Weights of a small multi-label image tagger: 3.62M parameters.
Rows from block 8, named by matrix and row number. Each number is 128 + 32 x the weight over its row's rms, rounded and kept within 0 to 255. All counts start at 0. Numbers have three digits each.
# short0: shortcut pointwise conv, stride 2 (model.blocks.8.short.0.weight, 768x384x1x1, standardized in use), inputs 0-191
short0.455:166055141140142153142099151108224167099127133138100119128117119177104134129129133131237128183111140094201138124131134064130120144107119154140101101065161096198131170116158168185117105097101112183190100144061128108137134092137107145139114147144130140105153065157135163062122142098151115114175122123110132033160133112076143130090109079164109154212138085158117137116131054107152077124130088134165101109121121110134141151120123143109153081159138143133232162125154144132102133143129129119122093107065142094137123158115111131141105106143124098184131091089092149101140179153113127143
short0.456:118142122107172191040114123139165186068099122147139150143133151109157115115144139122155146135164144181136120118129162213159141118181099134149138110098029093108131178189148168107067135110123127180117101075121057157144117134153064118118073123164135144114062134132133122083109139160162183075074213120060155114148123128089159180119111113126120140120164162124080136117132124128122116110056178084144092158174165147127165094112145113120134108057137099112100096115135157138145114144110106095132097121086087154151080122126189094121057128092124199127107094120101079139107134115135135138
short0.457:150124122144163139159083123074115102105103130111143096118131148122093125086107087146122135063140147169135129152134156113135157101102129223094133182200122143098143129109057138144156093082150155163077171109171145177118081174172102085120093102112174088112111119156158165160152073152153181130094121103102161133150179097151123145151149138077115106187126128137159095151180143094109138088106123121111109170099172124148146083159192146090085062049160114069140132174164130119134153126158108098136140095150114126096134082069102119110133098151158091155116117124140113143156095158111166106
short0.458:123109100102158194149086097104179181129173073127145112143120128165158105040137129097191154115172122111160081140138156123121127100114132112082128088164143085122121152112079117136143129133106120166138172157101041151122125194069162115100074181123173103086120132132147142185099138072109164102186157214085118120100114116122102138041116171145100103091112138130122127133170123119093148101167141153124145133158150131066134056116121113139139132156100076095101137085180137109144109176156151134167113127064165190111105106164113082115140152077208133112196092130202120170095141081116159133
short0.459:100135124088089109102123095099184083130143041111117174078144146084138129089163217165194127138117110117136088208179098112122145117153133145173107148113156122100055109094102143129131090138161147115126116141089109208183142207132209127080109125110137135094135170113074104144101125132123138122152088104151115150151100151106169121126090127150127146113168110144088088114104088114118163112055152132149139146089174146119139125114109097171098165133084164147099102111107103068105075105145144176149117123098111087164192110127070113167155104190121114069112110128140135076094169198101151082
short0.460:122122106149134102188136128026115133139109145117171153141142119138146160143070196091128091148161159122124107124128131168159147149096066100150156114126103255219159158127082112100171140124144135109136137121128155118120081115103138170147114110129135149119068185106158130111108083155097168158092117141112140122131141152127118128105110172153160131139116050093165118116159179125112156139122176127130121099114123082145088076112146116072126133159179108107077116127124145102140108137144141115124132106141146142079143116197253105143124091160160124085102124115100149178111109163123139140
short0.461:116120136124103117099114084051116152061092125080154100082179133171146163118117081122146147189143121146104142122150111117103152135104163094129143108127118163129068141090121202167116130171116079088117106113255156125106169167105135152103118112078090098105163164128084142115155107140131165147114115072149122094084130079186136108116153079085104128170102124110101120078141163138114096087146113151088135121125102126156137105124118134159101165150114173163121086135154096162209136097148228137148216185154185095191181093153193145177131188189160073162127145123091134136119129122147138065
short0.462:110160094170156137141126181143141172111104142114119089098136130190089146108184101071099191113096138110206157121167124148163113123142107132103082157080101235058135096084138206133171132131119064112106117137223100138237118153116124077073148126090151126138163129133156131144162083104136126132046181084099105183139163145150158136103208108124109102169091123069195149090092091112105103124166142151077136138110109110137156094067107114153125091084132090167132093109201157135124103161178148112147158155146133134108080068149140163167148166105099144151106140125084171153115143128145069090
short0.463:072097117145080136125116102147156135138106112098126128112133163140142085111116134076167110188102089143093156142154160031115101152155108223116085139130071115117136120147073121155149087129112187179179084124157144160158109072123136142120117103141128127135144141114099136187122122146141143141146104110132105118129148105081112143077173106157121110103133225089137117155139145088126132139183059150144180080094123125109125137108131151115100148128116089107111112145102079107122082073050133151118089123158173172177100179136100107109194127071165131078100177122213117104105168084130107105
short0.464:110095144124098147118208117068096158172121090098147159175140118123144156113109135121172085147154122115116204128116139112177122146099090093082077112147127181148121168157099122109098134124167158146164117136213069139116164186153116103103151123182133129127110180124160098148141159134103136113152145157108089141057113159120108121148163107147117121174197151156122105099144076145145110138127074136149149154107100127117190169147147087109199122059088118043147126126136106115123130098090052098158127103143125169149142126124095129105135130094126111147146141114114062093092143130200116110
short0.465:184102108103119139077096153136125099122153136116138153154176143067164130137123150124084137172152092120080154127146162121157131140153090138094100119128150141109121139130091084127141104144120077111147106169188159123124151077138110099124148114079146108170132119141136172111126211160130107160082139158138178162114130129135158063079120174135195120240156117156101120130093115081144126118122104174166105169100149149148085168106107116096078076145099157092108126096120100120140119159206115159079108124080158098124182197132035146133131065116151129196105088066122065126085088160138132171
short0.466:067098110120123116121170150109173136133102112073089120143102113137175161101166055157166086135132135123172074106134158118085080100181156151120131167118131124110113097064134143172176123095090112144109117150060070162172068123088129109087179108145076064142143137117127100116147175124051093122176073110114063132159163128115163107134149126181164118101116106115097178167137081115100119153098141093116096114125122095181138176157133176136129135136165141145152181117153156151111138181098141058075094152109139075125197155166039114130175090176113150094095117100119137156152147126077218121
short0.467:087085189113137131137173070096140126118091113145049150116173136107045143136064133150097174179134121138141208148074144132130155144179108105119109107117178094129109099118121121131145097121162121168199155106163141083105129111180076151106162160162135068130128128134109126083145132139130137126136115072197156148084135153091155162146136095208062123117124177175154097185140113151093158084116082117113116078182099163143135148158088137097099083086146146072153111086114091149134149165120127140125065115127147137085135121084173138172141176108094137169149090105150142198142114113091174176
short0.468:158197214128145130116125131175121124141092161146088127130115070144116155100165158108145205121096086108167141165116139086144139190070096159132095148129122131134103105081141137089073198126172159105113109153149114114171154115126132126070167128147108137115136111175146113166149135107154128224084164189168100088161151117128079129102190152151131176086072181044151116119122075133143138115116124119148149097155152136118184104131145109086099128108191145076035107144174138100120125124132168092194180165136092071154119114127153130131121129062121124114119146180153167139131163108079179125
short0.469:155052118078095132144185144080187167069118129127070141102168150101082095088094105157124148066143149123167173110163168084125068127100168103128146134124133061127142110142081089092166088148123183126180093119179161114138151085092097143137159146166150090172136125135176120112139131124132162148117077176233105120143177154152129143146108102092072111207092105169159168078110155163142166096186133103168182130163183134105119147169127105121103089089163120060110174177130101102170109154083122136118076088093086131150144109144142129082117147125099144123154145102149108131153192109170217227
short0.470:162091152114095164117183139123138125158129168111162166084178091185116095180145116132163140088065078113104083075036077070145089136103164099193118207151148134126077124122135095149085160082120079200101161143178128127140142132094117128106171140150125135129126097177066102136161168073110134168100124072120139138127119161182114111142092141107156098070177115108147136123131193173126127197151111151120121174139137163171159106151144086093121137144158159132129143115150135154117103136119174202111069156098122104067112127101120096128099128180140121150088176085139072112106120111105104076
short0.471:152202126171185121098101125144128099101124194135148148070151142115108138130164118053116173144155165117125066130103135192195137145091125114118094128131137203154186131122120143129130138188135106145086168140122112077128174218157131120122076173105152081106123189093154111127179116118145170088185130133145138166151171153150124137160119077122125172143110178127146098160119147093097098159144095064133123142139108115116121158122080142177153127093124174105082115119146128112084150130133180057099161133146143112183101137084142131121136099052061135114144153139146177113187119129113130056
short0.472:170061142121083127153122111098151119203129078094075108097116133121164133089131130144194129108166135143162146110116159132123084144124095123127187142129201097080126099094098181083133099143136129109137119139182098138141078079114104094121144158122107180123117090099127082152089105086145107085138074104134117129143137121116136189143123120130109117106152183191120108129219122152101167106190106079120160124096127161188123149089132140098123097127110099118093067140117169108111131108156163183183124148128143108125099143135111192102075169130096099129141095137118124076117139183121206120
short0.473:122229143111130145141169133126140092151141107145081107131130117143066069130188117153087090118183143170103079085170132114139101178137167078119118124092145139131167200159098133082099107158099090139098111159137152104140139137131133112070173146105110140146090151162120136046066063124120097150156113138076171113115140102071130155145145130113136058103083087089123136135117157131151098139060112174080125141119142151118118164119104144151173163160105138086137123126089103094126173080086113163073139107126105206194126255164077134113128134147155113123084089191059145133144122151178136079
short0.474:117097150180109074104138124098147103080091194132129136119140161160087144145137132103109160224130087174135116071122107090116108146136152136163093133088120147155119152141125125165097128062076131128122210072155163111132124082105120138136150156075134084110157078195185110159175144156092115122095146112101137151117109123124135094130148140095117155045179109118126127120126085124119067125091130143071184188116084113126094163140090088188129107085169099064132142091089074172108115164161136151148120120122086110167116111132094150135177107095124106090176122103097123081110188130231143133
short0.475:132100161114131113108182092114137077162147113106114129148096112105119136138163111139134108095092101137142156109180177173116115126103131145144103082142136165119075111123164152119101130118076117117150120152150110179125109053099160128153150085124139143161113098122165116107092132107127114127084117096087167120224108133144092070096110111104152112115186132130132120116160053103121135149117161136132122135148125135116255115092121157181255097149109110135164108127117098080093078123109179136181154121124147150107096077137145133108166168144143133100127187127130132175101098132155143132
short0.476:155118160175134186116138142127078137102139146108119104196161155168145108047155150109072076135103112110145212115119111193166156093086115118091154083149100094125144136117105127078105139142133124077137109126122084164089137066081139151139139158136087131122155167137119095158141082116113108140142111168102103163109151126147180186114106103123126120124105126083119160126119115139174083109088093130091148072141160139116099079114135108139092100103132185192173114176155157122146105090153107126146127069150108087133192166163221115136159129080107123120132152122217153146151196126183109132
short0.477:114123109131110165136151113186082153093178102136117139164110081152067139066161127168118221174136107084123063127094145205137134100099189139168151144120125106116140164164081145101178138120179133161132155127096135097135114183175059129139128137146070147116181178092140134131102134132086154129167104152100120107150104108152185161190100149072142091106107143183104126092151161105105091104161113130138182125123113127098121106119166090095165131133121179106161153116138110148151123096134102181119159109148157075116092137074073105124061152127163157119101167111076127088073145129122148125
short0.478:110107137138158093148148126161146103146138165198094102105128147146137192070156130084226064126052089127176132133128115064150086200096144157115118124098169118104102146088097121119133123112087170094120141110160114122140072164110166100141215115171128097108130074143139134110147172195137111151031135136139139102150086157158096137109146168134113132102139115100120135111158094152099101085200151163097107111163086107171214126099102125137149162148110155119144149153170123112093107136161094093109170146141073168174110144135123130168152116083133139147118085139101159091219175148064074108
short0.479:137082143098141111100165122068137178198143105085162138115148126131117194158074066142048102086167121156158115155149110081154151145190154098065108118121145121158079144107136082132141164140159152110140166090130143110110101108153119156106122096061096120115186118157119065151152111088102088179139088166125102109127175179159151141088086125106135137219142194133124103169206119127110211131124161165113183139102114111113071097117109114140082085169131129100166163148151141108114145125115185124165200109155171085147140107158198158147073095113154112095147079129102075139147096112181154141
short0.480:131208119122114071099086136150098139101139136093137107137081076138164148107140147099150104163135136158097069107180113142116052113137088128134122150123166113163159114129101093128157116152126120141073100123098143068116110143120126153128094138194176069134109101117123149118187096201139095109079125090109125052122106118094203207178143167135121122192155200124174129110098175163057149119149154108128111152087168110196150156136109134120094114157117143143115125155028101174131153143112103192096100121176179082185136156139154202188118084108146124154098117146080117138118153125123109077
short0.481:130143110149129163152130149106113144135176130102152133153125106121094121096138112100132124110116153147127123127095191102150082131030108182154125093144063129106057100127076187144137144139120151138113129108069104100112110155135227147145056137128111174162186062166096118072169130128149102167114124141099176212150187134111144118104138105157098093138177085140147124123157177089100075145112182169187161065188152161212103181113047096139164088095146114113199076146100095184128113124119120125139130091150134122122164120161104137135087081108099174157116050138075138150118127111123117108
short0.482:078137119131096037078149126081162120182095091105124135107134138114162154093112088115131126173159110087134173123111141153097123145096096089196098153119170128181132053132086151056134167092165119116175121112123085186200139091115143206110096125148127142120158181140129127076057174129119089111145157188084137094138185136106136086115096175097138121113135100155199169175134116179153153134072171106149164116104125158099077140086150104082140099141163124118095137100165107084065134131134166102117111128164084178145131147174143144151171142073082115180118086123127072113130116146090148103
short0.483:102072085114115124148120117198158187102127225172117146108185153115086113120081153137202160112145104138173101147112174126121100114149147130066084195135124137131136135176081151147132130137121104123147106094043140165113184084210162158186094137121128127114097115125124169099207142118169083120142069078140142129129146130089152152098115142136168142155172136114174146163145133079114123187118248100163142154090135125103125083185121070159134162119168133120088122096088069153178098151133150081110074125105111078123136060101114114168125116095157106153111134181111113152139124085136107096
short0.484:104175095110099098127106080071134133143085138189120166121126063112094168117136114088146139117140108169153029104085109067126087076140099110139117141117103159082055090125106135120147136144088129138112156109161093093162097148173212117188138108113080066123120092198130203121143115100176127115165127124124144121122103121159072126145148071122096111116192124183123144142142135115085141137112147132071172153082110097107174102106141100144092058159127166149161142164079108132145159080094097158128132097120155154115155255101149089162208144193102083155136127115167156155088121142122120107
short0.485:112154112092078150104206134172173112068098115156083125105109134146108167080141188089083091135161170156161141125134110110121142168195093120108133155107207137139131196135129200115115124144082102123150154154076118169133117137084082142109112120187110102127082129156155162149147147149161092132137160122141093131130118115152156152193133118121145113142153108154140132139138129134126038153101151117128166060151116181135147148171119099239111123148106087150109156118096128108107119107185140137142146116124125128176122101084212142119167120099160155136138090116151157159112103114140149172
short0.486:138157139115114104117116084118150134171110141123143116175152116197143114134126155127154146245164182130143173125132178071099107215143169155072122081068090116142140104064098111099150138149113168126157137075163167151143083187136116118075113081129150165180086118176124172145107110124057116114157163120079154170136120081111107153087164081152114143087109144090109181138109117094119154157087137136096164105106173122197112212139158142144090144132097158115168153109113090084141129110110109133218122100140071129140166107114099101084134072175083097138097109106100104146098117162153132065
short0.487:191113137109086117090183147126177142088133087139077187125128143140114102160140165187173138132111086097148132122142187142130111193077106134090091145118149074119085177131123119198162122107088125135132107062061038127121122105157088111112126154114130083082096152094143096113100144148113101137147072152147156155052113117142101078141154129132079094124179192175118113121167087094135162092157151129107129138125079145099175171137145104077203065088181075215134172115144160202125096129139127164107094144100158052131130179154145184112153142148163086162151078098111158195130112189113175120
short0.488:162032113134145095065068107113131137122136119110114100105068106125102118102091124137144111154099161103064120164134120169121094116167079131135100116163139132094140126074089115110113157154058174153093105090117116168049115143100110167134163173122066128183125169145198160080103133125084094095160154162074151149110182150108120136181145144140077180127131097158076081133086197124139108161128137157093127068143104133134140131108172104099102182176117158166138129098102104165108129108166154116105109154112116089139163151088232104151112117152146190163155053157147188144145126105113146107
short0.489:088087124132100186134146165203114080149080103156105108082162188158074118107133113116129115085124188114195151130127134077151089131134099153097139158147057152154097160101110126091142140190152183128144100147115118066129099085155108185136177142143162139135111125096147118176100149173172125063096125171142118073088133162111160154089146120125133116121164120100103117123069129123104098055150137125093163104113115136155128136139093128165103134105178158099130126089138111170083142089108159163191140167179087159119149125142216103095159164104132107110092061124174127120119164078156169166
short0.490:136083117066127147122201087055120129126138096137124102126127123177121127058137195087127125090100157110108160121107100119117129077161128095098117121134117086117103086125097170139169122143121163104120123141090113123082122099126150112112165120129207130133041077179143121126109148088167153155051151084116138104078071160195146136098116120107100142166122060112166136125152116138101095164149078127123188119121173140116167119135203144128176108127160058113078076136123076099131167117106087155090135096068136160118095116142108126154099109178120147119119152140132110111132182094159059075
short0.491:139091152133146071119124189120136104071193173085097125112168166142130159103135056158246081109156113118175073125139061083116127153074138101174093107142161168141115097152122192155120122162123112129165125148137126112121106127166115104144123126109148129142127114120079119126139174085126128135052156100189145130115102122124157081107083131143168132081111136126202107137153153154143080089132102095150181115128169158154158205164078143121092189155059137146191140139132122168132113109096112084108159179095091151133148092142077126126089164119114131165125167085117129115062148171140156081
short0.492:152121095124106150101122164153159187123171157113169137126186134125117099116116143096136134194150164140136088125099164121073119129179117110144088113170144114183142141122112119101116154125122087159157171130204063155178102067131104122080144163189150125162140098145147115103155111162146150113121162084134132152109118099133092096125113091087120192137095206166108129150115124068111183098109149170130151149111098147132144128083106130165157100143123212137107123140092087117147086110123100129103173110133110098140177108128157201078088102189097104110089135181137144189139084107119152139
short0.493:127100112139117139141140146191079156129129140117148202123150116105135091098143135138138105145096119090109158117143150094094185106215110125149128069143170107156213153120099046144156124115119078129116150089095090159092137113106140129175096156165092119144168110101115060129101126131143120114126112106094094116147105124125100140077104123141140157126163132160097146139153087124116053128094101140117091092097148070106155124122159094121131125140185117109093064117150120118186087146203123135105193156155091154075139078152058119193127096066119155168094120114104082166119125117163140116
short0.494:111141163143142098099186114168095110102146125180145134126098191127137098216170108096172118120125084113114155175118137131096147140118119176166154137139149095058178111132124140059124131088157108137128141090124128129119137117142118125086152119159136171123077131167128105099136093093115133098111099121100146148142111171071071173136116176093137169165105138144176163150129072174165118146149130113148172118131122151183207171153139092147150133118135137132126118095116171125149135085107077091138069144170106107142096202157097125145123172130169118121165200095103154102143136073124202084
short0.495:125134142183155161169171176205144199146159138128098145066107101131096181108180164144151102089070098143124059191116123076103118255082086186174141148122069134081135119203113125072133137121089171077133187147126125117212105087126094097185098115152146098143086166163125133121176135149160088133085145147107122155111097146148111123142181141098112090100165131075089127112091072111138089170126064130109101103081094165117114086116097100064161105099140123113119152139068107164160103133108122160102165144109108119139118052134140137097157183118113114154137153107155172112112171131081117158
short0.496:172114108139122216096114081096161147132131124143156135150134120102108123083207150116114128219135165104122153123154133202149087113112174085138104132129097156080114194127166178176089133135110121133154117099145151099127129116135158107127123132157082163132166135093116130123132103132102108094134120083172147162165077139110085199153104175108161128154093175144106158068127081181105150202111080152154073144150123142153118189125112120074085165129127140200101164135146127126115128142132122174132116127104138175142080097106079127150106188152169194131106108127085178176131153130118140127
short0.497:127147151144127100103103142214120167197134112159063172162135118151098121136137119163133195172164179113146209156128063197121153148214110076068082156170123118100179137100161161070134175147191092126131154130137151120167113163087124140150109109121112090112113142169138080148213081143133088149122122099132139174124090206108148136171136075114132183113057159089113094135146092115141158142092106134109097115107098164095148139117149116083067119142190144101127117167088134127160172092116126146150107086159132099141184165120098084096175113179088095121156086166085107129121125132105175146
short0.498:165106087204180119118153133125093112127147148156147148082156110090153137137150130139171174118135130050124098155082133095111124068163118105161104148128116075163113121113140102062146142110150094088154132101076170128148133126125212150139174170121091132051126104139155136111135117133137094075081154123136106108129189123111136089116115096112118129156181129140104111156115123201169101112157101109124111171123113160118069103149113151139120117154079157115116118103110098070138175076136157137187132089039123142110158171125095078128141119091123129144188129182145159128159207133190150170
short0.499:131079108062091124084140147122143126164138141110195046050136136140121140094130144182089098155166097108090116079069089069183096124176203163143160165088154111153106100135101159117095175087105172161103124102086141125171117133117109113125095089086108163113119179092136091123134155157116091203112118176161114188090122120129112107153108109162118115183097157152120140139110132108118120089140144122085110129099081094177120176097112162069105123157163114073146165143148174148155111061158106155148193108136209169123172082182115162143096081119108173174144122154155137108116104154103103176
short0.500:116163165144150100030103065186163101127090112174163071125142112093067118125106068117082154046151126081121089146097145162120158091168112091174087124160168117160096108090150145171104091166106102147090153132147080135131115143123106085136130128141211119138129081164171101096143113074145094173169073120165103194130089096164116146128135091117113129119132169091139107127068133138153118127165114174148129071154139203125180107142172085147106081174094149101198091085082058127157167116144166112114179156131125136163086091088187100102139145087140149108133108137171135159121152138155114133
short0.501:116076104105130135089139105168109136162145099164141105130126118131124137119146118037123093212143145102117108162092153130126164096125099175082084121131145111154138145143235132056139109153138130123094116140136207160137094143150164137093115145108090130072116161113104102124111101111117094168109087121154104062110133103140100160093110111067108062147103128147127154129156128148119073127053148088111168128120113131172151149122099095171130139164198138174125195095097140147142147135162164156156085209126144116147105141105184072112100126158157120237162109106123144111078137093117147071
short0.502:149123129119099133087127123185175148105120152177178143129133154122136125148095145150217149102143144122143119134182084104137145098130118179178153193146117100126183083121121089149142093126088100158128128105126185068091120062137094137170160161142081114112184128138116137108175094134152168114099138099094153095161089165063169129139133133124144205124132099050117100127112124123128079123151118135149096110164207096145077132127244116099102116163106113155114101111103089150074174109118182081126163186105113168144077134124106154083103114139146108153126095080115123157208164129126099076
short0.503:129118099073101170124126105183154132177080170131126191132071100165120158163089125108094183047102154125168108155098121072104154125193178160158087165144115105131201172143124131133136123147080155062162132087108126107121134116133084093128128141149159108095131159098124106067085146139178054143181157145183145144148096139172168124095125060163160135137052148155151157111092113177159163191100094143065182097124126055137124168086132118124091103113112127190136105102109076084119126088128092127109155078112086083122089148122100087172157143106055144147170157142175172148109145114105088105
short0.504:141133150142098134129058122239132099131107123174082154125096131096087113163146192122156105139073110141108127073086096090085120119115115147137140190131135211109118109148096132118117141094116119098136087102049110131126095107153136096133151124140124151120152105134125081117081176149099108172132079094151102151080083099079088143164065126098154121164130235123122141139150083106165101125079224085142098100116101097133148176122103125122134140124121144129131126127128123132113086113106136082113152120168124160138163203118166123109155110102111159174073098193127112106162117152147149111
short0.505:146128153135183123103201131099079113143112137179146157095105191089129172102109168137171094086126076090108071143072139149123126161151074154126146097101146148148158085169154166061147145146109163190109090105125123125150075100143210112136120143106126183119097105144180098149139142135175132139132081170137133109151086139095098149104099160109195150136174108124107134128147100130073111129123121140114132139142182133116134102128054099237191141087163146144169126106122108121095117104130122120161184169131120126135105125152144130149087077128132110107088148073116106119123164099162115116
short0.506:100090101176107161074154120117102168111128135148122169113118127079087089103120174127095137167125127120139164123174138139118163151141123113144108075175172123163068156161092070108120156136088126127138118194079128118109141156184119082162085165138191131137181135146152129091107076132089103162206164212119188092165140165188123179139165169121144122123080149148149140139110174159109126103182127093156193116153101112122177224143156137124155133138085124135153113103139145079106128108105111171138214151088071147110114136100161106136179130101123132166162152107163133200154162091114139095
short0.507:100136130110115211075117135142168105078084127082135125104132119175097170080118156103067192151159133118128113074128152138141158113128113086120233058120143128120149106118121244091133127185178048110129126155152117109118113138124143158092102109117111172109169163138111153083183135062141164152102115205163144121140085132146119125081121122195090144204141107114136104164167218071094114063167154129155103119071173128113130180175149107107106139098106088106109124072096142118138135163140122114134098143115134138178144138149062134088167134113081174095147126144120145121124098123137094132
short0.508:073160144172164097129196127078135147100096163167100131104128114116094107103189153119169088095138172145118169132107147155171209117166112148142150079135174122137140148105131103193210099095157125201122070154102130127092075095140066135097115177127125105137120144043131155089161109135091125175100159156142139099175121191125117123101117115122168146097130130059176165110114145093133087096124088106150101195124119171097125122109108105156109089150130128103145078124161168105124085092111114131124123128137112147123114149119111100161131135093110140130107137124145147139136109120146122088
short0.509:079155120108156134083175130147096122109106103108119112179161117160154113128101151159123110016162153166103157142132116120178119117062097153095175136093129067158049132158140185053160129063164100114173102167141107095104124093121106143122105125141138181095121131091149104123087099136186127138157186178146174127163140208106082154116107079170133182172113092107103108092128128128122123087113137139075096124173123165097109111172183123170136132196143124106102148164160144133110190115095145146117115148137107109128101132165143117158104130153167165124156159149146105139127102101147197079
short0.510:137102154131142170165170122126174126170085153160084106077122192081102117111179092169106117055095109154124166136188090099158124172104121124134120125161115119126157157107085090101154105145139136164081167110063132134114114184125174118127147099140145117111115113181168123142098168154120084148170122095149140110148143126071102129106102126091134061158071117122182189114135119140103115133144173108156121109125119141172095130108181106142162154114167125175060151099141098143126119073149170125171136167103048095157125104091214099134123173090117140174130138078089134070132132094139145151
short0.511:192107128127133175189137139074136123111130146185108171112151105192124134136085153136168111157151099108085129185068092118112157167119091176144136103115173101115126146102110081136111119138163113108111142099150119145087150161117083139171100137134161077164114153064117085122103176148141102073111189106167062140175136142128155184142132121131072130120108110132206171159121163145127127052107147130116113114153115120135163087111111117127170154151134159106177087149168165141157131185155109197107121175138108104158136106121139091149098053118139136093133129152160051094114156104175156156
short0.512:115166135083096093168174123052125123099109208151097090156145149129110194126159107126159135184116126155137096139159151098091142151108128176148111132124113083103138224138115101092121119142104144116101078139158081116145148096128166107176128108113188155113091089148094101128114125092197146139098097095044088130152118108167122094110117128117116118095167101092111092151127089152108116103157177146116101133182136130116126142129069076082131122120103167191111153101117137064159136153159136177145146143125091215144132063176067119122128115130204125115111161095148099097070125125204169063
short0.513:123124149154100089086151175220142153096128098131145189152166068087172190104156109097125160187177140107163129162141153131094122095103129111084184125087103113124133076126127064105072097090077117186089114130130126101169164167155144169164131167109087113093122118080093138107152098115140137117175142179128136173112133121092106121111131072157076119115126144143084127113144198116083131149176161074135135123107073102118141113172109085114095092102198164098106154091118119136153184079076135116120090146149180160165138128122172119159130148126153184146115087141094128157165136124097127116
short0.514:087133081110165159116119127091066094133053136151115105077174099144153089081194136111114113111147152156121148090161117180074069146136129085113145119061172115077146105113108176119191111102151127176150155096163128163127153183106113035099175120149147123163079122155145156071164177150140054140108171111134105145140152110134143180146078114142085126136068130152145148106075094098164122127114064174097091105131107148073152099089140069139135134111099138140154096096118124083085149109144097167155127124179089151143130128154127082173155112090129129088109160149132120161127130081161163110
short0.515:155046142123124062172161161139106135087172111119160140145162172064150117112121165091156125094091100106140237180143141105138072088091042117102156149086127117127112175140091121198095114114112140154128089070110120117159161130127138132156107080186172153140182118093124208089096144080106140119146104111123122096124139129165136139107171121135113082146109115151072102122131125135160165147083160079151153053148141114118155146124145146215105102071126122127117100121173120103127140141141086052121136161128150123165114158130120131105086114174098164133114136117153108119131152132171150111
short0.516:139119172123163147089090110105127084153114147149120112127155135120169162152207167130117075114178120153108140079167135125185124112137147114107112152160114156094088109140154119106110093118054095155135186198182104197129110143125101120087114085131126151101158107097150127102115171113177106192098133170118163118113202144141088158050123111117151131126094157125108129121066083114094144104131205173103130109137107143129098070089126134090121150140126089094131135077151067165095086192124191135198138123077138141125130116114120123076107185143111115102103164190119119119117091109107200114
short0.517:102125089157160134139118159099070122107152093173156195119103143109124122156082071173140154165080144229168195120168076069128123110076144132093114111151110132116161123178126109139158115062101190098124108103107184115174097101122093192146149157146138156149123165147165180196140161124090158141177148083083115096072165098133162113061112155140140095117063107111122086081125150121114127121101148116102159096092140069181126111125126122157106139140137134126058111115108147148097130146159115050087128101157155151121157051122195103151124111147120115118115135145105114118120171087169115173
short0.518:143055108175132144109091149093125163105201178107156098065132158123113105103071140100158112170135147125080143118151214104079173147172131088126074129118106115199116136117131123114109147122132114094138106127135123115126137177095159131119094144168126120082125133076138101121098104123182120089089057129109182059185147154138071126116124100140209092132118122110077126112103113158150148163108133124185170133106160113092109072099076107174107158148093075135099126133140116141063086118147122114157139158132058083127174126109151107128193067134131148133153058166120139151090154105141141151
short0.519:083134140104139135116196159130126114162165158106174145154131093188198185115151145222148131063109104170118127160112127148097142169183187085124086056093138140146138119169114043090133160107131115117120143171149137131107108135150113158112094145134144120076112164152137145186083143073176115121096129131070126082111168164119186125152118144154107179114169072090136113131175187143107106200127153135196179169126143132131104099090187068116116152109170125088136135125148129142137187143157189129255115080080124140111099078088121118136078174116122144197166113114134170133122120114146140109
short0.520:157093111159121094128231165155140121093120089136130170145108065074167162105174065094114057218160166147156116095161054094170184176149086080079081069080148164101167122151123105097158121110153203114156109151146176214125158115128129115138135088127108123154083153144111166096138090120111131148128159141075057083168162102128127116126169120195103141125131096162111078109129155129193134122118145134079138191126075153115182103114126119187093138112160145125132130140119142132133137129083145166101098127087161113156119140121129181159158088090116058132117149116099127109145148126206082108
short0.521:184078117061148124104146154161098110123115078099091112100143179131078132105165125159108134153150075125134135155097095090110136085089131227102146185136122199105154158104148148140105132133096113155150175107150125127093106074123090132138153149130162098162154117132067163091120192151148156112079127070139088139119125121121158151131169109110146127135178124105099120151135094119171068187110088191086133167172127082086159109077135190176111093214106122124144097145100091085160103122123188102126133116151133155083106130153222067190167125112110107124106146135200137104088161154174114111
short0.522:128106162082063090123150087096139129176065141170107110129107110087099188152094158144145163194136111104150168142154119173112170149186085120138161128230136087144145175115140234195179127094083068150164099122051078195147149148130110087151104100136128102158096158134139118108130124147128109133175143105100084109084143128176103126125098102128166126174141135107127141161164120088129104198102141101120147076135197083139135116122117145129094246129158144120217121159109116117130145134072148175154124158076130160118116098128110120089139101101115106088121113137149121178140083140127150091
short0.523:112170091157159149139136123109153143147083196178131097068138168066091115123121133068206151189124137133085081177120160149082099141060174098186140163184132177074050139146081090153098113118122198138098138116155096110164100182203165103147130155131153087121120154154120106181106061097174097136144132109089116159145105109121125136151120167102122135110172108162099097143162121112135117079141110148105103173106123160090188103125085156112144082130124165189163152167146113154161111091104080166142136153076079122095147118118090143116124117091100132181139105132100175147099141134097185104
short0.524:111125165114143081072164123132176145170142161099151142173099140153133131127124147155156118144099119118131108156122136141132139138072110130081100080066104142102068152159116100106108117191210109118147139142054114106142089123208091153158109085098154172133129088096129112140163108133137188146117068091123083117086085127134082086136113113104118138207107125172143172159113114139062148094148128131102100058080066122128094136114127116177109118080181113115116188116151094155114125117133138171090156143083162146127144049119150151081128108143184171150116093172125067157137131072123119124
short0.525:111174081103212150057159111107107111108114168131179126133119180120152045116098114121112127120125154148162101179095185146120130149191110140100121054128067144139078080133133164150142106159090107124145143115148150137136188137117155169130115149127138141057116071083154169118112084107097100142175104127111108126159153126087186157126188110117087063150115076131129165124132101112173092154127144156121128100112075144094098186155145113167075147076084125050162110133168187109106114103092109073152095137104092134105125133147094152124147161114123161045162152121112167101128188112139136101
short0.526:134143161136159204130142144102142139117074172116155183115151113083145145194115100153111126172121134117180104062151091138133059157117072135181139050157082091109112134119134154166163110148146142108162163188117076117131184116143149121130103123132142102122150103096153118097130163115174193172071144110130203109144168088170131135130155155112094164143096081089119112101104134109169120117114174115108140105167114145136142159177118122209121091159160108186155162077149106158149136142143124087134164114069137138134123081121097151092137122136139133146117132117109120125100134124095102106